Weights of a small audio captioner: encoder arch swin.
Rows from block 9 of the audio encoder, named by matrix and row number. Rows with one number belong to one neuron. Each number is 128 + 24 x the weight over its row's rms, rounded and kept within 0 to 255. All counts start at 0. Numbers have three digits each. After the name is the row's rms in percent of the matrix's.
# gate: MLP gate (encoder.blocks.9.mlp.gate.weight, 960x320), inputs 192-255
# fc1: MLP up (encoder.blocks.9.mlp.fc1.weight, 960x320), inputs 192-255
# fc2: MLP down (encoder.blocks.9.mlp.fc2.weight, 320x960, transposed), outputs 192-255
gate.549 020:133169124115131113159163110105110100143152092126125097144116140130195131150115093104110109142121120117162145073105133106082170126143081138149134120126104091112138141132111135136141151168135129
gate.550 163:135100156127176140135148094112138132153103148119157116149124133145134098143117179118126089160127148134153113130110131098123191167151141085119148114144136155175107122098121121121115121132169106
gate.551 059:163143116112088151136157123115096138181114119105123110142158117123156154118142142136131133139126160145125148166119096179158143159148132093106155114086109106141116156117090103113133159161105093
gate.552 182:154115150090149111134137155085132135141108124132170099091164142139190080099150108124141149132126106129159144092154112116148127152138158152152109158117133109147169165092070131185120141117129107
gate.553 008:114136153122117154116163119104130128151142117113125126128116093143120132137124114114103089082184138124149135089186120113118145125157137126142144149138100106112140144161102089149126111116119129
gate.555 027:159139121146141128148131095162131109111147117117152116056141153126142095188128127139167123098133136101142102108126132164107142128106118088140153088148115134184115104114105134140138159126146138
gate.557 170:173096161122076126110144153151106090166134094135110125109149138145097125129170116130150146142129132083173126125104094132119119092120140117108147130126096093114122133133114133161134105107116150
gate.558 188:155127062118124155115161133097079113161123149100125160158096067168174138130108134135142135113132136116117162126095126027113107159122152109159143110090130105131115104163126119144144100141118104
gate.559 189:145134149142150154106138129104140140066073127124129111136130150126122124154112167139115094104108135131145154148124179143134135078133125130124081153159152124106137123154167127083130114124129151
gate.560 037:135134078122178134087127134101122144148129112116182143134130127123142124113092143157143137137090113148146121135098144122109153176111139125110126107111116137146122111137059109093131096108122115
gate.562 204:149103173155091107148147144097143134142093173133099126143122122114135113102136134125094154147098131126135159156142130114129100103094144133113131130138137056166131154136144133087086113137133093
gate.563 035:090127121170095098119168161080104081174138144128146097100142160098124177137114160140076138124129137151164147120096122093111125109114113103127151147120118103089109127136090122137155148087098146
gate.564 128:142142103130151096132151138100116137140137107121146153061071132120127105122136108129105091150134138098151136162141111113158145115138134101111128141124092158137126077104148135162152144127099083
gate.565 142:104132083153139135113153127134173125131138114101127128145163149142130166150104137141134111132193128143149090194097132157141129105112150129139125108077116140129141097123114101125142122136108098
gate.566 013:163122113135132147138120114167050130111151095097124168109122132163139114147088127120112104103162132111130125104133131154098100131144160127159162121104111142115111098106126130162056189128092140
gate.567 081:134097107124109114146118122122104150173121123116148153148108179125152161151074119160078153139116168127160121149126114155137111131118116124110132138122109140155147102137096099147111129079175091
gate.568 015:152095137104144121137149106146086098102123091103128119107151127137192083098159127143154106144137155103128122106147097129130091133090102148150147138140151137146132145172137158152143126122150160
gate.569 135:160134138131155107144134107132123163098115161101085085170117101127138126117109160139139137149174121132133142095077124154178185117080127127108089160159117172132108115153157149137151128135121119
gate.570 040:111113126170128107143139162139087113085134149117092098150178113159074093103139122102118140149098117126151121110134137109136102098159119161138111153090121114085102144150204115180072095138138134
gate.572 006:147141163128101130114103131104136101099088130103144138100142136148169095129128146102126078153168117133134143095094081125129119137142158131160173161154075151127156147113134109108140128131147117
gate.574 036:128155131133132150119171156125164077126120103055136078140162098141088121113123135087137118118141130128145107095083109097120124134181114121121120146080143139132121133153137139187078108141099157
gate.575 064:107163110134136078119097126102133188147135148117159144102129145123070166153159116149134140156141128148121113126151085113137125142134189147096158145145172133094100165163099101142127127111133112
gate.577 055:109131142166147118141099161154131133078107171124110116146170153072104114136110110140135180163118167121154130106153178134128106118124106145115104126122140142116098126153155155108130114122139122
gate.578 009:137102112155121154157115145172133172120132119143128147111135093142131097133133134100132123161131131140140144167103134133131099107153167146187101091140129138105142106108139118171120100105083120
gate.579 134:123116030130137128097115095124105174092160139131137132155133120134134142100207098104128096106168140124082144076111140156127142186149113112110122131140093120080096102117131095122176111111130134
gate.580 107:157141113159161088113165109164165154124119117110110104146129151092134100128173143129153138091132126119122094153125128164140092096135128188134169150110140115124119124128131102117084142156124178
gate.581 020:163114117123153143120133126138114108113126159140157113145158112111144127116141113100136121096140080138116136124142118137086140189116130112143089142128137123112120174128149185144159073124118145
gate.582 047:115159144131157164139153100113165108075137108137086123152123107108169121108113127173100110123179197138104079104097126106098102127094106111153139137155111116178089091144136152127172134121142093
gate.583 126:164096117122123105145092106114076157141117101107132123128143146169143145114089115114101099115157093152124116114122156121116146153125118121128132137186164152072160134127156146141150129109120102
gate.584 165:088137090123142151104139135108114130125127094108078165110123101135125151099123115132180128127133119125148105118121065144089095104117118121142138098108143139133109112186091153118126097128116146
gate.585 174:183135129126144103135122118123114136163140149072134113126143123098131128166156133157159131137132130133117126128132167082097134126129133125090119173115125107158170170151120160135172162132139112
gate.586 155:158134159064126147093118103122121115147157096125118119122137131133147146072086155077138118135165121123163124173066099093116182116100093146110110120141127106119193121121116180137157072142106165
gate.587 057:138097131084107102077103096123109090103157147137111133145151115132112176098158102125128152128102167167168157074123123126134112128136106153114132138136132139131116122152155121153125108154136102
gate.588 010:132139142168141136160132072090138111125127108103119145162128095139103136104138164122116162144148172099150127095087109151149142139093141153146109157119110147107124114106140153134130111158136123
gate.589 014:132173154117179130133176124132160101153127147110097144118142119135128125106143118109144099136122130104141108130091118101133110117113120136108114130131153070115158135102172104095114121144147149
gate.590 079:147139101153171095121138172143145140101083110101138118151073096126137172109126118120134147081115135129158137100158084134097133146112133155142159138152136088156084111155112117120092130123137126
gate.591 147:124118130105163134094130121140132172142160136144137138155135134113088161074108109116207101130144125103093166139143085085131123120157109124133104109085144134142114071088107111128134089161108086
gate.592 057:102136097156135109153126149140106127088136158125077116131159101113060100111126114126118139164108118119139126098150138105127110101142115149132118171110119120084109161140208106167097120118166115
gate.593 132:138141109119115104116108139171151148140103109113155084127131171147131115137124153143114136136142129098125087192072081131145135118121121147113101144127140129116152117125085063123075140139080100
gate.594 118:106106124091106101134116069137163106112146072127144151105093122131122155110117147124147144141115172105108121147126099147153150145153135139103137152142158153109093153157144152071131130097123132
gate.595 149:075113152134136139078184111134135156145144115103156141092132095117127102109066104122156130110139115148081099081112156145119105154094159158118113091127136119149140149130117151118105151120113092
gate.596 112:140120137131108127120131098127117163139128087105139151107174147157078158101114102115094113120124151087167134116110137119132092118152112100084178155107127148086105121128106142146137105152092116
gate.597 027:151084111188126111144130107164098087133147181131093126109124148130113135065111146134111098121093154161178147132173085168135093130155155145105189130123113125115106139115127155112109132134141119
gate.598 017:099089116093088131178161150101104151090085119130152100119113150134107157095151158127095128113144118127145146121135151143124155116110112128128110082071108130150127154162160116127092155142136100
gate.599 189:122109116124133110128123109174130142126113087136175086082118156123093159141136135061145148125114150159156126133131132152137130128133147165117090132147158098096144105152137202102151116112145182
gate.601 151:151115111137099090101132114174107147155137167124116116110140126123095150096140136086151123128134109113124164096134113128153093121109122085089140082053094135124183114133106115166140140154133122
gate.603 124:175090133151152126124130111153092148146130157152133125140153130153112165143149133089162142137108115099117129078141116116152129108104122156093128101096163104133110120114171155140119086116138144
gate.604 128:110102179119123177164131124133152147101142080111159127138152112142138124135119155121099133106133124114177124133115126129182108160141106082158102127112123134117131102093097185092137127116108118
gate.605 033:106116126151158118115147134111095084110135123116136084146146116132094108094112144095144154106132118141142134146103140126136104120135116095072135141106135102131109109178123120126088110149099166
gate.606 136:108152131127107109138077150107126118075121111151168116092147093072110167134143154121089112090170141100129139138121124121117125105126120121143093112101138145130132159172121156117080138155169082
gate.607 119:113188095100095092177109147113138138129096167119148151126152132128106148099165107098120172121144105127134136089137105145096124121144143139122107151099125138177125115105124170112168148135115176
gate.608 048:170135075100116165150086144100087125124118162132142144119120143114132132141114137128101093121120147105086135146095140097143164108099171138114130115101109094102102103125163125107092120150103168
gate.609 094:115115121101102101152140139156056154114164149112081121135130095095112120129126125120116110116109148134123095087156105102121128111138078153140144109109135138101086174118141117145140082129139104
gate.610 134:120118128117144117151168102135130155147129147153137132095132100118104122151147164123144108110148139154156151175120117186142152127077109131132122163144086096089064161125126121118125130132146117
gate.611 123:123133109108125131118123140143132137116119146079101123098118090150125134148153136094067173188092144124133156141133131066155092110134096162089135168114141142111110156187120153138121105094128130
gate.612 050:151147112167122140132147094149111161151070125125113093086093148152142074084152124132097147099108117137130154171122151136106185129118141093160121080096132141152134144158113110133129156178144132
gate.613 072:114127094169128134144165168143131129127135112132118143134109119118127111168112127112180115113131179150110125102122115134152165150130114107137166101155133119120105106108108129149146150133145080
gate.614 156:099086120140116122135152184105135119146160126156101093174160133145095134162167100132158158106132168096161097137089130120155096148100156093127116126099083114104089084141154084116134107119130168
gate.615 176:131131086078129154122122119079128075123107109103139172114135128182117118116137146102069113137116109124158129163148150138142055145124113158116114131158137154115162101115132104122120163148106131
gate.616 010:077148124152112131149149159109189116164124090093115134093126080107176146127128174128155118120122149132122092122119143133100140117159136134124125133138111127098146158142151114119104095186131099
gate.617 065:114108154079138119131138110105128097145113112103131115155079122115174135128150175113157124092154101132166106133114136132121141144115146087110141073153112125163150094135068124091167137143125132
gate.618 133:171162139107084129115136138090148151119106124133115098102086112154094130170117120100115156148154155155155159087149070107141097148122100113111133111145142129116170126138134097150089085142095128
gate.619 079:144146082145105136113138103126118148147133101130177138103137112141130106168153102105134154142114130148127112147150129153174147149144136114098144115168107131127154124135079139096109136102155126
gate.621 099:134168148146167166131182117136122169116153138096145147133158095127148118135118147120113076141083118117181142196092131117138122133168136090141121130088109112128147110131142148145111089115097111
gate.622 012:123145135121125144115092096118150155177168149147155100154107160159146090157106126130108157182125147119153133146123099114121136120129148130135108125173160081122107085097117140107143100113130121
fc1.549 019:106162102110143131138148135118112131170144105129129113118100141140174188127127102133100110168163140140164159119116127108094149157147091122153115127121109090090133093130110147128160145147130128
fc1.550 152:120145129141166125148105139126120163142102076122149104149148105131153158123162135144131150143110150090134116164115211097163122116120127169189130113151122112092161123118152169102129121113126160
fc1.551 058:158132164135127107115089099123140142137176116112153137165115104147100101141082127087164134126121138106109117108139183120195088136121091176152128151148168139119139099093163131141090095131157140
fc1.552 162:101162128073097148118128111129134132139160140093137191119095131121139153134123135143147128131132117138118117098102169141100120151101084148133149118133103092123144150114111117132111102129080144
fc1.553 008:128156152092146119123151123132127144142114123162103154152107118115122137133129084164142115127118164089135127159150135124148148112132124139138139104135108117144154123134080144192122110117152133
fc1.555 028:137137121117131147110134119134138121145075154121132191120175146114113128096135120125134138142088144151100119161140104114146117127120111122136129159123164103120158104114101111109135119125173120
fc1.557 158:162096116149157190128130112051128124144122129163128186105158121153123137104150115133196156168113143145136142144148094134115140101137140173127143133128135154093106144122166147120094160115125129
fc1.558 165:111114112145179117092126118126135108103108170098102129091154146117127092130122129119148110118096111120168147116123133110103112132139130117138112068129137111123151129095099146124138114108106147
fc1.559 175:147130153168072132092142113127131093127136085114122096176169129161094082148139116120105137142121140157144119144113110124138143131140116097109130114167178148133126098148132113140135139125105086
fc1.560 044:174117101121128124138094123125103113088156150161097114107139162114150111091105113121159157132134131099114098087160149112103143162115102145147108167127139101094130114122152123103103084159178108
fc1.562 199:160157133168124098139127137112147116096151157136100181131129097126131113123118147148162160102145120128151133092113115096121114114173090106118102171134125113156123139144116131120094083124115160
fc1.563 039:178122112115080134117164107117144167140127142155142142113134116135153177146090106137150179094157130131140144106129147149150125115087150117144123129120111127159149125073085104099151135103158142
fc1.564 125:164163100128115152148111093115110129123171099134142086106094099110089125089108124117103102177124109106154140169136114130118103138131106137094136121128115107132163078087129127124144144155114093
fc1.565 141:142169094115083182162119147090128127136177133133114129115127113139136106113115155137097124103094130104115123106104169095126130164100122151121133122134113108096155115110157142130144088109141115
fc1.566 014:117118051103146126109124146157141069130148128129126138120121153096095159092107110129112164146155163122138110165110116096136136114115121123103154132160147090107148096072129133181103155109100155
fc1.567 080:160126111130093154136100141129107146167106119139120128119079178115156138133139146117064129139154157075126149147098153151131131117130117090117108156140131152159109110121131122143131146056143118
fc1.568 016:130150126157142165115084124115138139107143159152128157141148136114134166147113114114082116092124123142129115152067152145141174122132167153143134144074121106151111100095121129118145150203130110
fc1.569 135:166141140114104154103129171181202119087119152128108136119126101108136135125135152138177156124119151128132141147122129113163146117151139117151104116167110113150105136166109116124096128121110132
fc1.570 023:108120145170117085138125148122122119113153131144108078166164114161098125140089094139140133152098099125134132139099141105137086131154136131121118183142097105096111114147198101160081122138160108
fc1.572 006:109130091137131125103123142112178112113143130141157087098104140155136124141133159101088123112146153139119133162124089155140126117105084102151141160111088129142083154157091131128111107133108127
fc1.574 043:137165078105128104134177117106149150123128150137148186101119157144168110102136113139112168130179156143143157116147105163149167134122124116141130148173148122133118165119087130092163153125082155
fc1.575 065:096075108117128147153156120113154068099115125129108135169111155127134115109122148139107102125111144087136134125133135151131126097129122118125096088101112130111136095084173153108125112143110162
fc1.577 055:150140134103134147109145078172161144145152073126121131146113127136160114117123104106126083101173109101098114145129106126140149165135142100139127118151135094129129131128118122144119125121090116
fc1.578 008:143140101133121131164162160175133186119142119125145159133149093123129095153130130105134134148136121138123135161103134135150087100142136152153123116148130133100153106105153121154137105102084132
fc1.579 118:123151113135127113136109121158133140107175134109134086154152117106142105128154105132184146144123096084192132111137153106136087149115117133163072166174129103114171146145129111115131125153177120
fc1.580 120:129158098151167075135182139166096119114122135102149157117157155172107126145151144147135092122164106122139108123109177115182109133141129141127132181140117133115082120101076106163110126154146133
fc1.581 022:102153119142122128142122073134130133112142118154107101116114155120115170121123091136109138109162194144120155092158108151105143126089095112141145118139106114129134095121145119150134181143132121
fc1.582 047:087136125105140062153113166129162132109104107133100133147159132105145077135172113154139112097151128132098122144107117121132108097106110105152103096094117124111148134118156136130144138135146127
fc1.583 134:091153095073120133114163131149140159103172126106114113123126123109114159131105131112109114111128116109109140151136108118140147098159152111146135105097126118135154140154139142167100153120135102
fc1.584 147:093112140135122110108134115139118144155139162135154126116130182183138113138131146116112131113142077151133128097156123127121084143159118130154145095159158158113066158146131088099172167131134091
fc1.585 177:158131114139117096137098111127100136103113103103118115124184088101093121110144124092122149127112120115074149135131160087122144076149092167120124139103104108146148147118123144136147114151148128
fc1.586 146:120163074138142139126119108116184127136159158134168117094114113122150123159097129151138143180115086137117157122144087153148087121171159086117195123159177082149078101088076120113119107134100102
fc1.587 062:124129124104149159145112110126161145150136127144144118129155148138121116127073129117126118103079153141148133110130119110152144093116098114133102129116147165114154124133179133120133153137117130
fc1.588 013:147085152141090148159115157084153110069143131136121110143178088140117121151110149178127115145107136126110120102096137121144151093170144151153149121125160171117126111135127162152128063116105139
fc1.589 012:130147148136125146138165109163174121165142144114110137116118121126133150106135093086146077126112143109177113133131119100135113124148142140089093114148172109139183125090142090123101132135155136
fc1.590 083:140114119133113093137114125105104157153101150139156100121122122108122127136084115083133122123131139124161128144096118125128128089126139142173133111123117133164125144091112115128135153090112109
fc1.591 151:117136145157101133128114163156132123113149111157136135124103157145137138147136164168116165123104138119186089171136131140136113138144136157110166120144181145154104106188137142126144120103143127
fc1.592 027:137136144151143178110129105139148122121113125103134151120110141140148129118126123094136152113148118132124087176115175150101135145110149104148107106095128135177154099150086138124130153179067155
fc1.593 144:131096149148144124121146088151112135140092132113130095121100150129102096097133135115118119123171108163143102140112139134120120124094092126105176105144129109126078107131112064139149143152113126
fc1.594 127:119129099158149113121120117133119106148153118136165115121147115087118091103119143154190106151102111181158153175094159117141111142139124113085150109109110167110135124142139154135156156153138140
fc1.595 149:122087140088111163107112088126120174132130139170136111090145168154082136114105153155151080118115123106098141125138118126073107132152142126125135161152142146150140105096097152117119162064184110
fc1.596 139:132113119075110166107128136092120125144121108128145141123070139107179111152134126138150109041165104159103122147099100129148163161132148114101109121129098136127106123145097126124173100132112104
fc1.597 026:133152134096139134112132132113132165101117114166169140141068123126136101158151128144145135150159103136088111125132144121098144103106098088161074137135147141142112129127105116147177130150133129
fc1.598 015:112139132117137128200157144111121159096107129101105109126120116124125150157138126142117086149169116110166139137153102179126152153122103145108090118069122101115184125142142065117087116149112119
fc1.599 169:155164129128169150149121157118121109099109167121125145105103109112110179124125125117147096113119138140097107167145095134130145113135149135138130117138091154120148173113088058099106083148112120
fc1.601 148:167160107142135107132085087123109134106099112115117168148129151167140119155129153140146119132104122125124150128065134107120128101129156101128149105161116126160148143136121108148116118143107160
fc1.603 148:135180116115148136123124150141091121091123154167104136119164119092110107116075103151121098141168094108145141098105149164127148130114142165147115162128125126120140127129143118116116117091137118
fc1.604 144:142108136141109105126144135151118129134102093131132144105136111093131095143152103125142184164116122137115139109126164079104095148093127116103160106141097076138111174162154135147128151126129110
fc1.605 032:113134098117110127121106083128126095113124165141141159094110113138158151129124117138112132181108134110117162134166107124137175144114165114156130095120137132141118143168115160113159123131136087
fc1.606 130:132162121148123107124096139122095106129129075113157131123129144109099150153104076097179135179112116185140117150076131097134142118139124108144114170109107143166120116138123145135104119129124068
fc1.607 112:113157184157108152121118079101110101123154134146123107132146179112126147180082131165118112139121127123121109161120123144137141139121098124157104122152094116143169135145113118174109071134140129
fc1.608 049:097173162189105125140128140146134124098118129122128111067089109130155106140180104151171137122113072159099107129092117111112135095109125084126108119139107111095140122142127143158115146094090133
fc1.609 172:116146122182118085173129156116077116076116141113091121138159125126093075113119094117135148141110138118134115114159167094145122128145100161169106134074110124086100135136181098157069093153124132
fc1.610 144:125136139102118124163133113092124149162178097104146116129148158117123169126114140150127084153135114135137132121126145125110132140138182144126084143141123133119130127153076133118140126121150128
fc1.611 152:094111142163161114177095121138146181127110153123121119099164137103142099163135152062122115132098150136143125153136121129152094142106098145127161135126127108122085143119146129129151134151144110
fc1.612 047:108131127083172089106125101104141156151140075140164125143151139138092191140163160142135165141153152094143099117153130089139100159124130164088112133133107164094137146103163088102116097097118122
fc1.613 099:146128102133119125152134171161132156141124148141153168106125135130134165114113109147162108150121155124135147106143136163095149116110115105110139115103086125141134155100110132122188145103151106
fc1.614 145:150097123104123114136132103138149095162115100145131103124090147141076158091162129064114133125098143098072121085119176125111123094109101114184139103106141123115147130128165162117090136095138123
fc1.615 183:121160131152117112134175140153143130135126142115123134086117111149135059083130146142082121124149102154073183130120098128151163112148115155111135140099091159164100109081119106102131141085112112
fc1.616 010:119173130127102114166135131161189119130095132134192173138093100143144139110153127084125075072110188145124122092156137115108136143125141118091085113155129170124132118134153106104117120148125122
fc1.617 062:110118157075146130100083111142162113188103108095131114137123121140130118146168131124143129107148146142117130147112081099150158158087160117117162093137082151112138095112089142098173126131136141
fc1.618 145:108147141129119108133143099164103077113160152146142147110133116154104126102134150141104125136112106144132140111121117145121133106148135116114145123151176100148078139105085155095107102144108151
fc1.619 072:107120087088129125145117099127152135116153132092162120109147104156113106112092158107131188101140122101116108156093112090119127130156175122096127115150099092139159149156139165107141110172098123
fc1.621 097:124133103082119103099121117116112153156166097134159124122119145119132135160138110161120190134144140107086135071145126125122090130103138126088103135110118114143095132149109126111119140131131127
fc1.622 013:126117105098109116176112143094153168148141145077144129137102119114132130181126105126153130118100107128163137138157115138124137132131130158154119091103147101160155141143121150138115116117179087
fc2.549 018:109149123126185166104126123114130161127155129120113121159107111145107129126126125137097163117125124157080115170158116124125082114105141154099141127098127133126145126159166119104132138081142115
fc2.550 154:136136132071164111142077072156175147104101136107117115131132094142124125182117152176104159093133163131145159149108141120087150132140093134158131086122146122119155051119104109119204127111118164
fc2.551 047:142063157075140143150104106174121128159152095101142096134112125114164108134104143139162123141113118098167139095109145127152100146103107143171117169116100113129101110098120191113108127102156159
fc2.552 171:119165159106091130117142091096135146148101108089176141123153113124130134156115140119129162128110177128136103147112123136118113099125109133128155083157122154141163171138126154139102119120101138
fc2.553 007:118085102159134074113119146104116153130157139154171129122119153147100117128100162143172115158133136133104093101114135120124140145189118115118149184115148168142115120089144168128150153113134137
fc2.555 024:137154090105145177140161130166110124139123071137135169137175137113156126133122100127175120152149127155160152133098048113158114134105104115154128147154151128129119148104113131144119115105154118
fc2.557 149:149108123145138174123126116084122134087138161135124152095146122145146135104169122155150143131119128125120131124144118124150160114157116159117145107105117120097090122117114144117104133157108092
fc2.558 165:148137136125184119098154118141158119120118107166135121082111114177087122132098154097157093114081170106140161125127128138113147151152141112140130106107144131098174126158131102096124124118119104
fc2.559 172:134124143142157113105116094145153064108120106102106086154125162129095069106132087155110121136134131187112133155088110165178128119127143092125113117189135127131138111162176094126114128134105104
fc2.560 043:134123123092096106160079149107113086080156114141092097111113165118151114114094135118152126129110147115095083133148113123122129181114134146136070143128136117095117115166155146108114105155164076
fc2.562 188:125116153169116112161114133109137151139128142166111114154145122118118122125125104121165135089142143112138094105105134137133107129131113112107142152163130111146142142105173120142101070151147107
fc2.563 037:151142134139045138158117137129101178160130126135121115084141107147114170164082143129136140105118128091106137131122149119155103115098121118135131107120103128150165125128088103072136147095131176
fc2.564 116:105118133172168114135114124115114073123144114133152118168170105110125087076094139116148108120128140110089121144131143142091127119138117137118117082110125108170143124180130098183142118128109120
fc2.565 140:111107111105123169182134117142115100094116112118173097135151131081119124126098146154092134074104149165116100112076126082113101153110134139130139121109121096130143111116084100156100128152076109
fc2.566 014:133159106121141126128126136177127088138107122157139095140136155135122171133108155114107157149126135120093120146150130121142131120129141113103091130175148151124157096081124142160121126142062166
fc2.567 088:119133092125124112138145136161154154102116144161109121184065141124151115128144139119144116152170112124103102120158134170130106161123097104140132132156145118176122109168131131135147171135138143
fc2.568 014:160114147167126131136129116114100155162143169155105120075107145117141096185099136098126116106091147125179107135095132153153112117118128139101144146092141121144086112163125136105155119126177136
fc2.569 129:151129122092144146139201172111118081110109137135100127118102122127118124132112118156144172137178152133159132123105117114137146061143102090115165114158115091172079138142121137120166141131121121
fc2.570 022:144105109155134116127126142116112108120147138152092078173152078152119120105113086125129133159111127166136123155133168119095113121171139119109115152127109117068108109168173078159107140106142130
fc2.572 005:130185142142135145089130156159101130091103132137135112133148113129100120134135182137120079135103150105177150126126147098149100115142141107113152099144103124148082119088124105094128147157137098
fc2.574 041:134151104121130084151155142102136132129140139118130192124120164147141101125130136148108152113165137125112122114145132143172149136085133123160119138156112092165129141129102135080152148136102166
fc2.575 059:118103129115098130154126168130138119138128129118094110099168130124143157152148103097090089164108175140128127113140123149127134137121164147146183117145131121091135079122147098129149134145125105
fc2.577 050:138129151130135147114160142188145175124146116136107097130130106153133137161129131114087103132153114122144125116098084134135148177154123113114124094147119096131125142101109104114127126124093103
fc2.578 009:120124107122098145123138137136161157111175161156107163171137157135173126113177139126119156139111135144085109174148098113121079122093117170154132106100097127096154169140116155117136125134146155
fc2.579 120:048143127117114106177131138149151152113100143140132098143126127124083121128175119165070115172079143141155108132107106133127107100146119080072146140131102092124112135140068145133115152149171112
fc2.580 109:137120124133141108137167101142126120156121133128119135104141132139083136169163140133121095129151077125091123133113140101125110134126112137088119149124077146120126129110108087133099113117107133
fc2.581 021:120159136156124124138081115159183113121112119134145081147149163106109129151141122131105120122141165129080134122166108148107105123112106117153108102152127137137155150138146146129124144100135133
fc2.582 047:081126103120082099097103137131112135158128143144124166139120131120116080127129146190147107125140148154094106135145146138132122104080157116129148102113144082142144158116083142148173134122083117
fc2.583 143:097132105077116137151151126137143169141124121090097132124097066070114175154104137128117126126131101111153082118145129132186129102167146113116150124112138155126143105118166125160128145116127144
fc2.584 151:138117122107101084133100118161102118102136089150132135122160141150156088086155167130113158115141114138155099151099143096136079141086144115137117116137151110145073155130102134121144158152152153
fc2.585 152:132154117104121139157134135106174148143080091149081122144148104139104130094118113134113139129132106108081125175112170100123187122125080169140129153118111128125152102100125138136171138108120122
fc2.586 153:164150126134102156102093139093089147153147159119103147121153114143125124096095142137134160140127141128140117135118081150113143128131174133105178157150150115118146099141159134090129150140113184
fc2.587 061:132091097080135171125101143111138121165116156101091133144150111143144141093106124106118151114125161138121169113116114113121136109117115118110107120154121139153157172140161137152088140149124149
fc2.588 011:167106130187111125161129102108123119108128162128118123117149090135112136112137152156144116133122165136132136114096143116150180120147144134148128116104147179112143089107133128121133101126127157
fc2.589 016:132134083112142115113079117113123109110129133117146113138114124136109129118133112202112102146110102119115134124171117095121120177120159126154136100120143126123087150114143100136112136137096137
fc2.590 072:157111110104128080135134164112101190120103113146175140113070093146139157113157119098097150128135129146166118142119086111128139152103173099172132097093142115164122128140140134149152132164153131
fc2.591 134:129116150124144132137146150129128125142154100151085130117136145103143136108098117149140114114149148116163083154103158116121100145143155156122194156111139131122109147126150165135126153102142094
fc2.592 029:152150169108113149099142122152148112182125122127160110114117186119178140160110123095145122092151165114136116147104123153126138147125146142124130118128145136181168127110101165117115138190100143
fc2.593 149:120089144124166129109148102130120172122119154133137085126120109109069103117112146119130115093131135170170112158091165121126142119063093121105146093150149092153116126124102076129096079139131134
fc2.594 132:133124083141144111096124132138120137125160106109135100120143110130086114106116170133198122129080144125123134197120162141125132143101133125104160126111117138141127123171117142154146141138128126
fc2.595 153:113133152120173160103092120122116149121149121144143134157148128155129119110118178136091057131107146107102170135122099103098092132159156113104137126116145183141135065139096134126114129117150099
fc2.596 151:117112084106118118109145116100090122143097095116105131161079110106129084141133146133147110054179115134114132146118113142145137161125130133121100167128121145109104147130111158160156121129106128
fc2.597 024:156117116130130127108141135151126155123144113168118144121135116157129128144135106107147145079145116110113129124102163142125128115076099127169100177084116099079098096108157096126125148100129143
fc2.598 016:109119108151124176149136131108124133088158135142166113149143149142191155109108132126124128122132097147156126144092126112152147119133139097191112123120155139092160150145138070182132134118120092
fc2.599 178:148158149126137145105149096121127113089100155103133200107095102144076126125088125112165111126108098123144145155136120091133142113136144111137113137089120141122175151109129153161084117153141156
fc2.601 145:125123108154136107131132095138097143125168105112127160084143118126116136143154120164178126100118104114154096095109174120121114152117132138127111132160119130127130193145092142159107079139106134
fc2.603 153:099114135130133110145144123163101131100139123163123131130156125094115105139086086164148106126168100130114126083086121154110150164126094146142123128116151132090131105108078164080096120106131110
fc2.604 144:127108137126096096126139098145120113121091086178128143098127124137157107117124103117176187129121128128110110106092163062113103117079142134100163104116122120136114162131163104135159156124134120
fc2.605 030:096138107075093165120119095156126112123174165144120161083125121125131158141159126134126108143097077143126140130146094080171163128130137126195157119140119129160121144125123140146150110138166099
fc2.606 135:101137126111116117117125175112150154107123089153194094163152118132157104162148087116123130121130142126141123194118133072095134176124148105132141142090106114115162099112144112123133144163134088
fc2.607 095:121151152129111155124103117112167084122100137114131149121178151158146190132098089150102104139161125124120160155131126106123142135179141107121141125156116128101138139161164102139136135160125125
fc2.608 048:102106152172179130109179131133174134110114125124137094110118102159146098121159120149114172114131048153117121093102155088142133104101130115150083129134128123078131108154129145153149119095136118
fc2.609 123:131135126156097111178133157113088114101147120116105122156143104094129091091161082144132164134140119150137096129189181089107142154138105132183111118078144150086099117126176121127093089113111135
fc2.610 146:096143144101132114143114097111109158154128098135116089134194156149115144147106134137119108157128127155136119113139165145136122136142153149130101127124118155122090127120082129122121158143134116
fc2.611 141:106108130178155127150119086172120150122127136099095093115136142100110123145161111087105126132126137122165170139134155098122088177073124124140160122155126107114089154139163110120151103122130097
fc2.612 042:152108154111186149132122140152174118141134140111111156149118140095100118096157143109126124134111119079127118104118147113115129172107134134127125148135135067141125154142137145144098080154115088
fc2.613 095:129108113126119106156125131101146145120128133155161169118152144110169139154140107175144115142111113158087137098114168129148119160096116089160129122134092099125150168109081146154154146111173101
fc2.614 155:108086129096117118160125115128133101119098096118108149113072115087136138109173131066110104116090136129135135110130158127108126080059122114139155088099157122140096118143132135141133083113128127
fc2.615 176:136117100134126142094128108140118086125159150102157160148121139142156089128126150120094111143155099163145149124137138117124106117108127142080121122122129171160055089109122169085134133083109114
fc2.616 010:150121107117109106098129131118164133138126141143150113168113142108135140127156123193078100124121130119137104147142118101127119147114131121094125099130159139084090110120109115108137129115098128
fc2.617 055:108137125098141125130099089141140096155094127128138117142106125136184163153150136091144107122141124151125152140115139127143178087112140121144163110163096118140164102126113135123143158118137147
fc2.618 157:120156170141092166162116113120092097110137132140112097093120165141066112132079110134112146145151129124142129148150120158102132058132142124097101149125153114160131171093086160134100107130118124
fc2.619 065:089141155125133133155108139138151086110146157118114111142166124102121113124105127109130101127118167100116140100117191125088083145151102145122109143130101133138153127165113094150136143127096129
fc2.621 098:130077155119131147152079161129152127166131140111121115123129136141116148127120100144141115133101156119112126115128103162141136099112138138099100132117134153093120150114126118152110102119119141
fc2.622 011:121125129138127126104134066127108110143112118124110166082117103132108139117165142094093119165135187134092152108107105131116145126103120121115148134130146118144121144138142126101130152158150173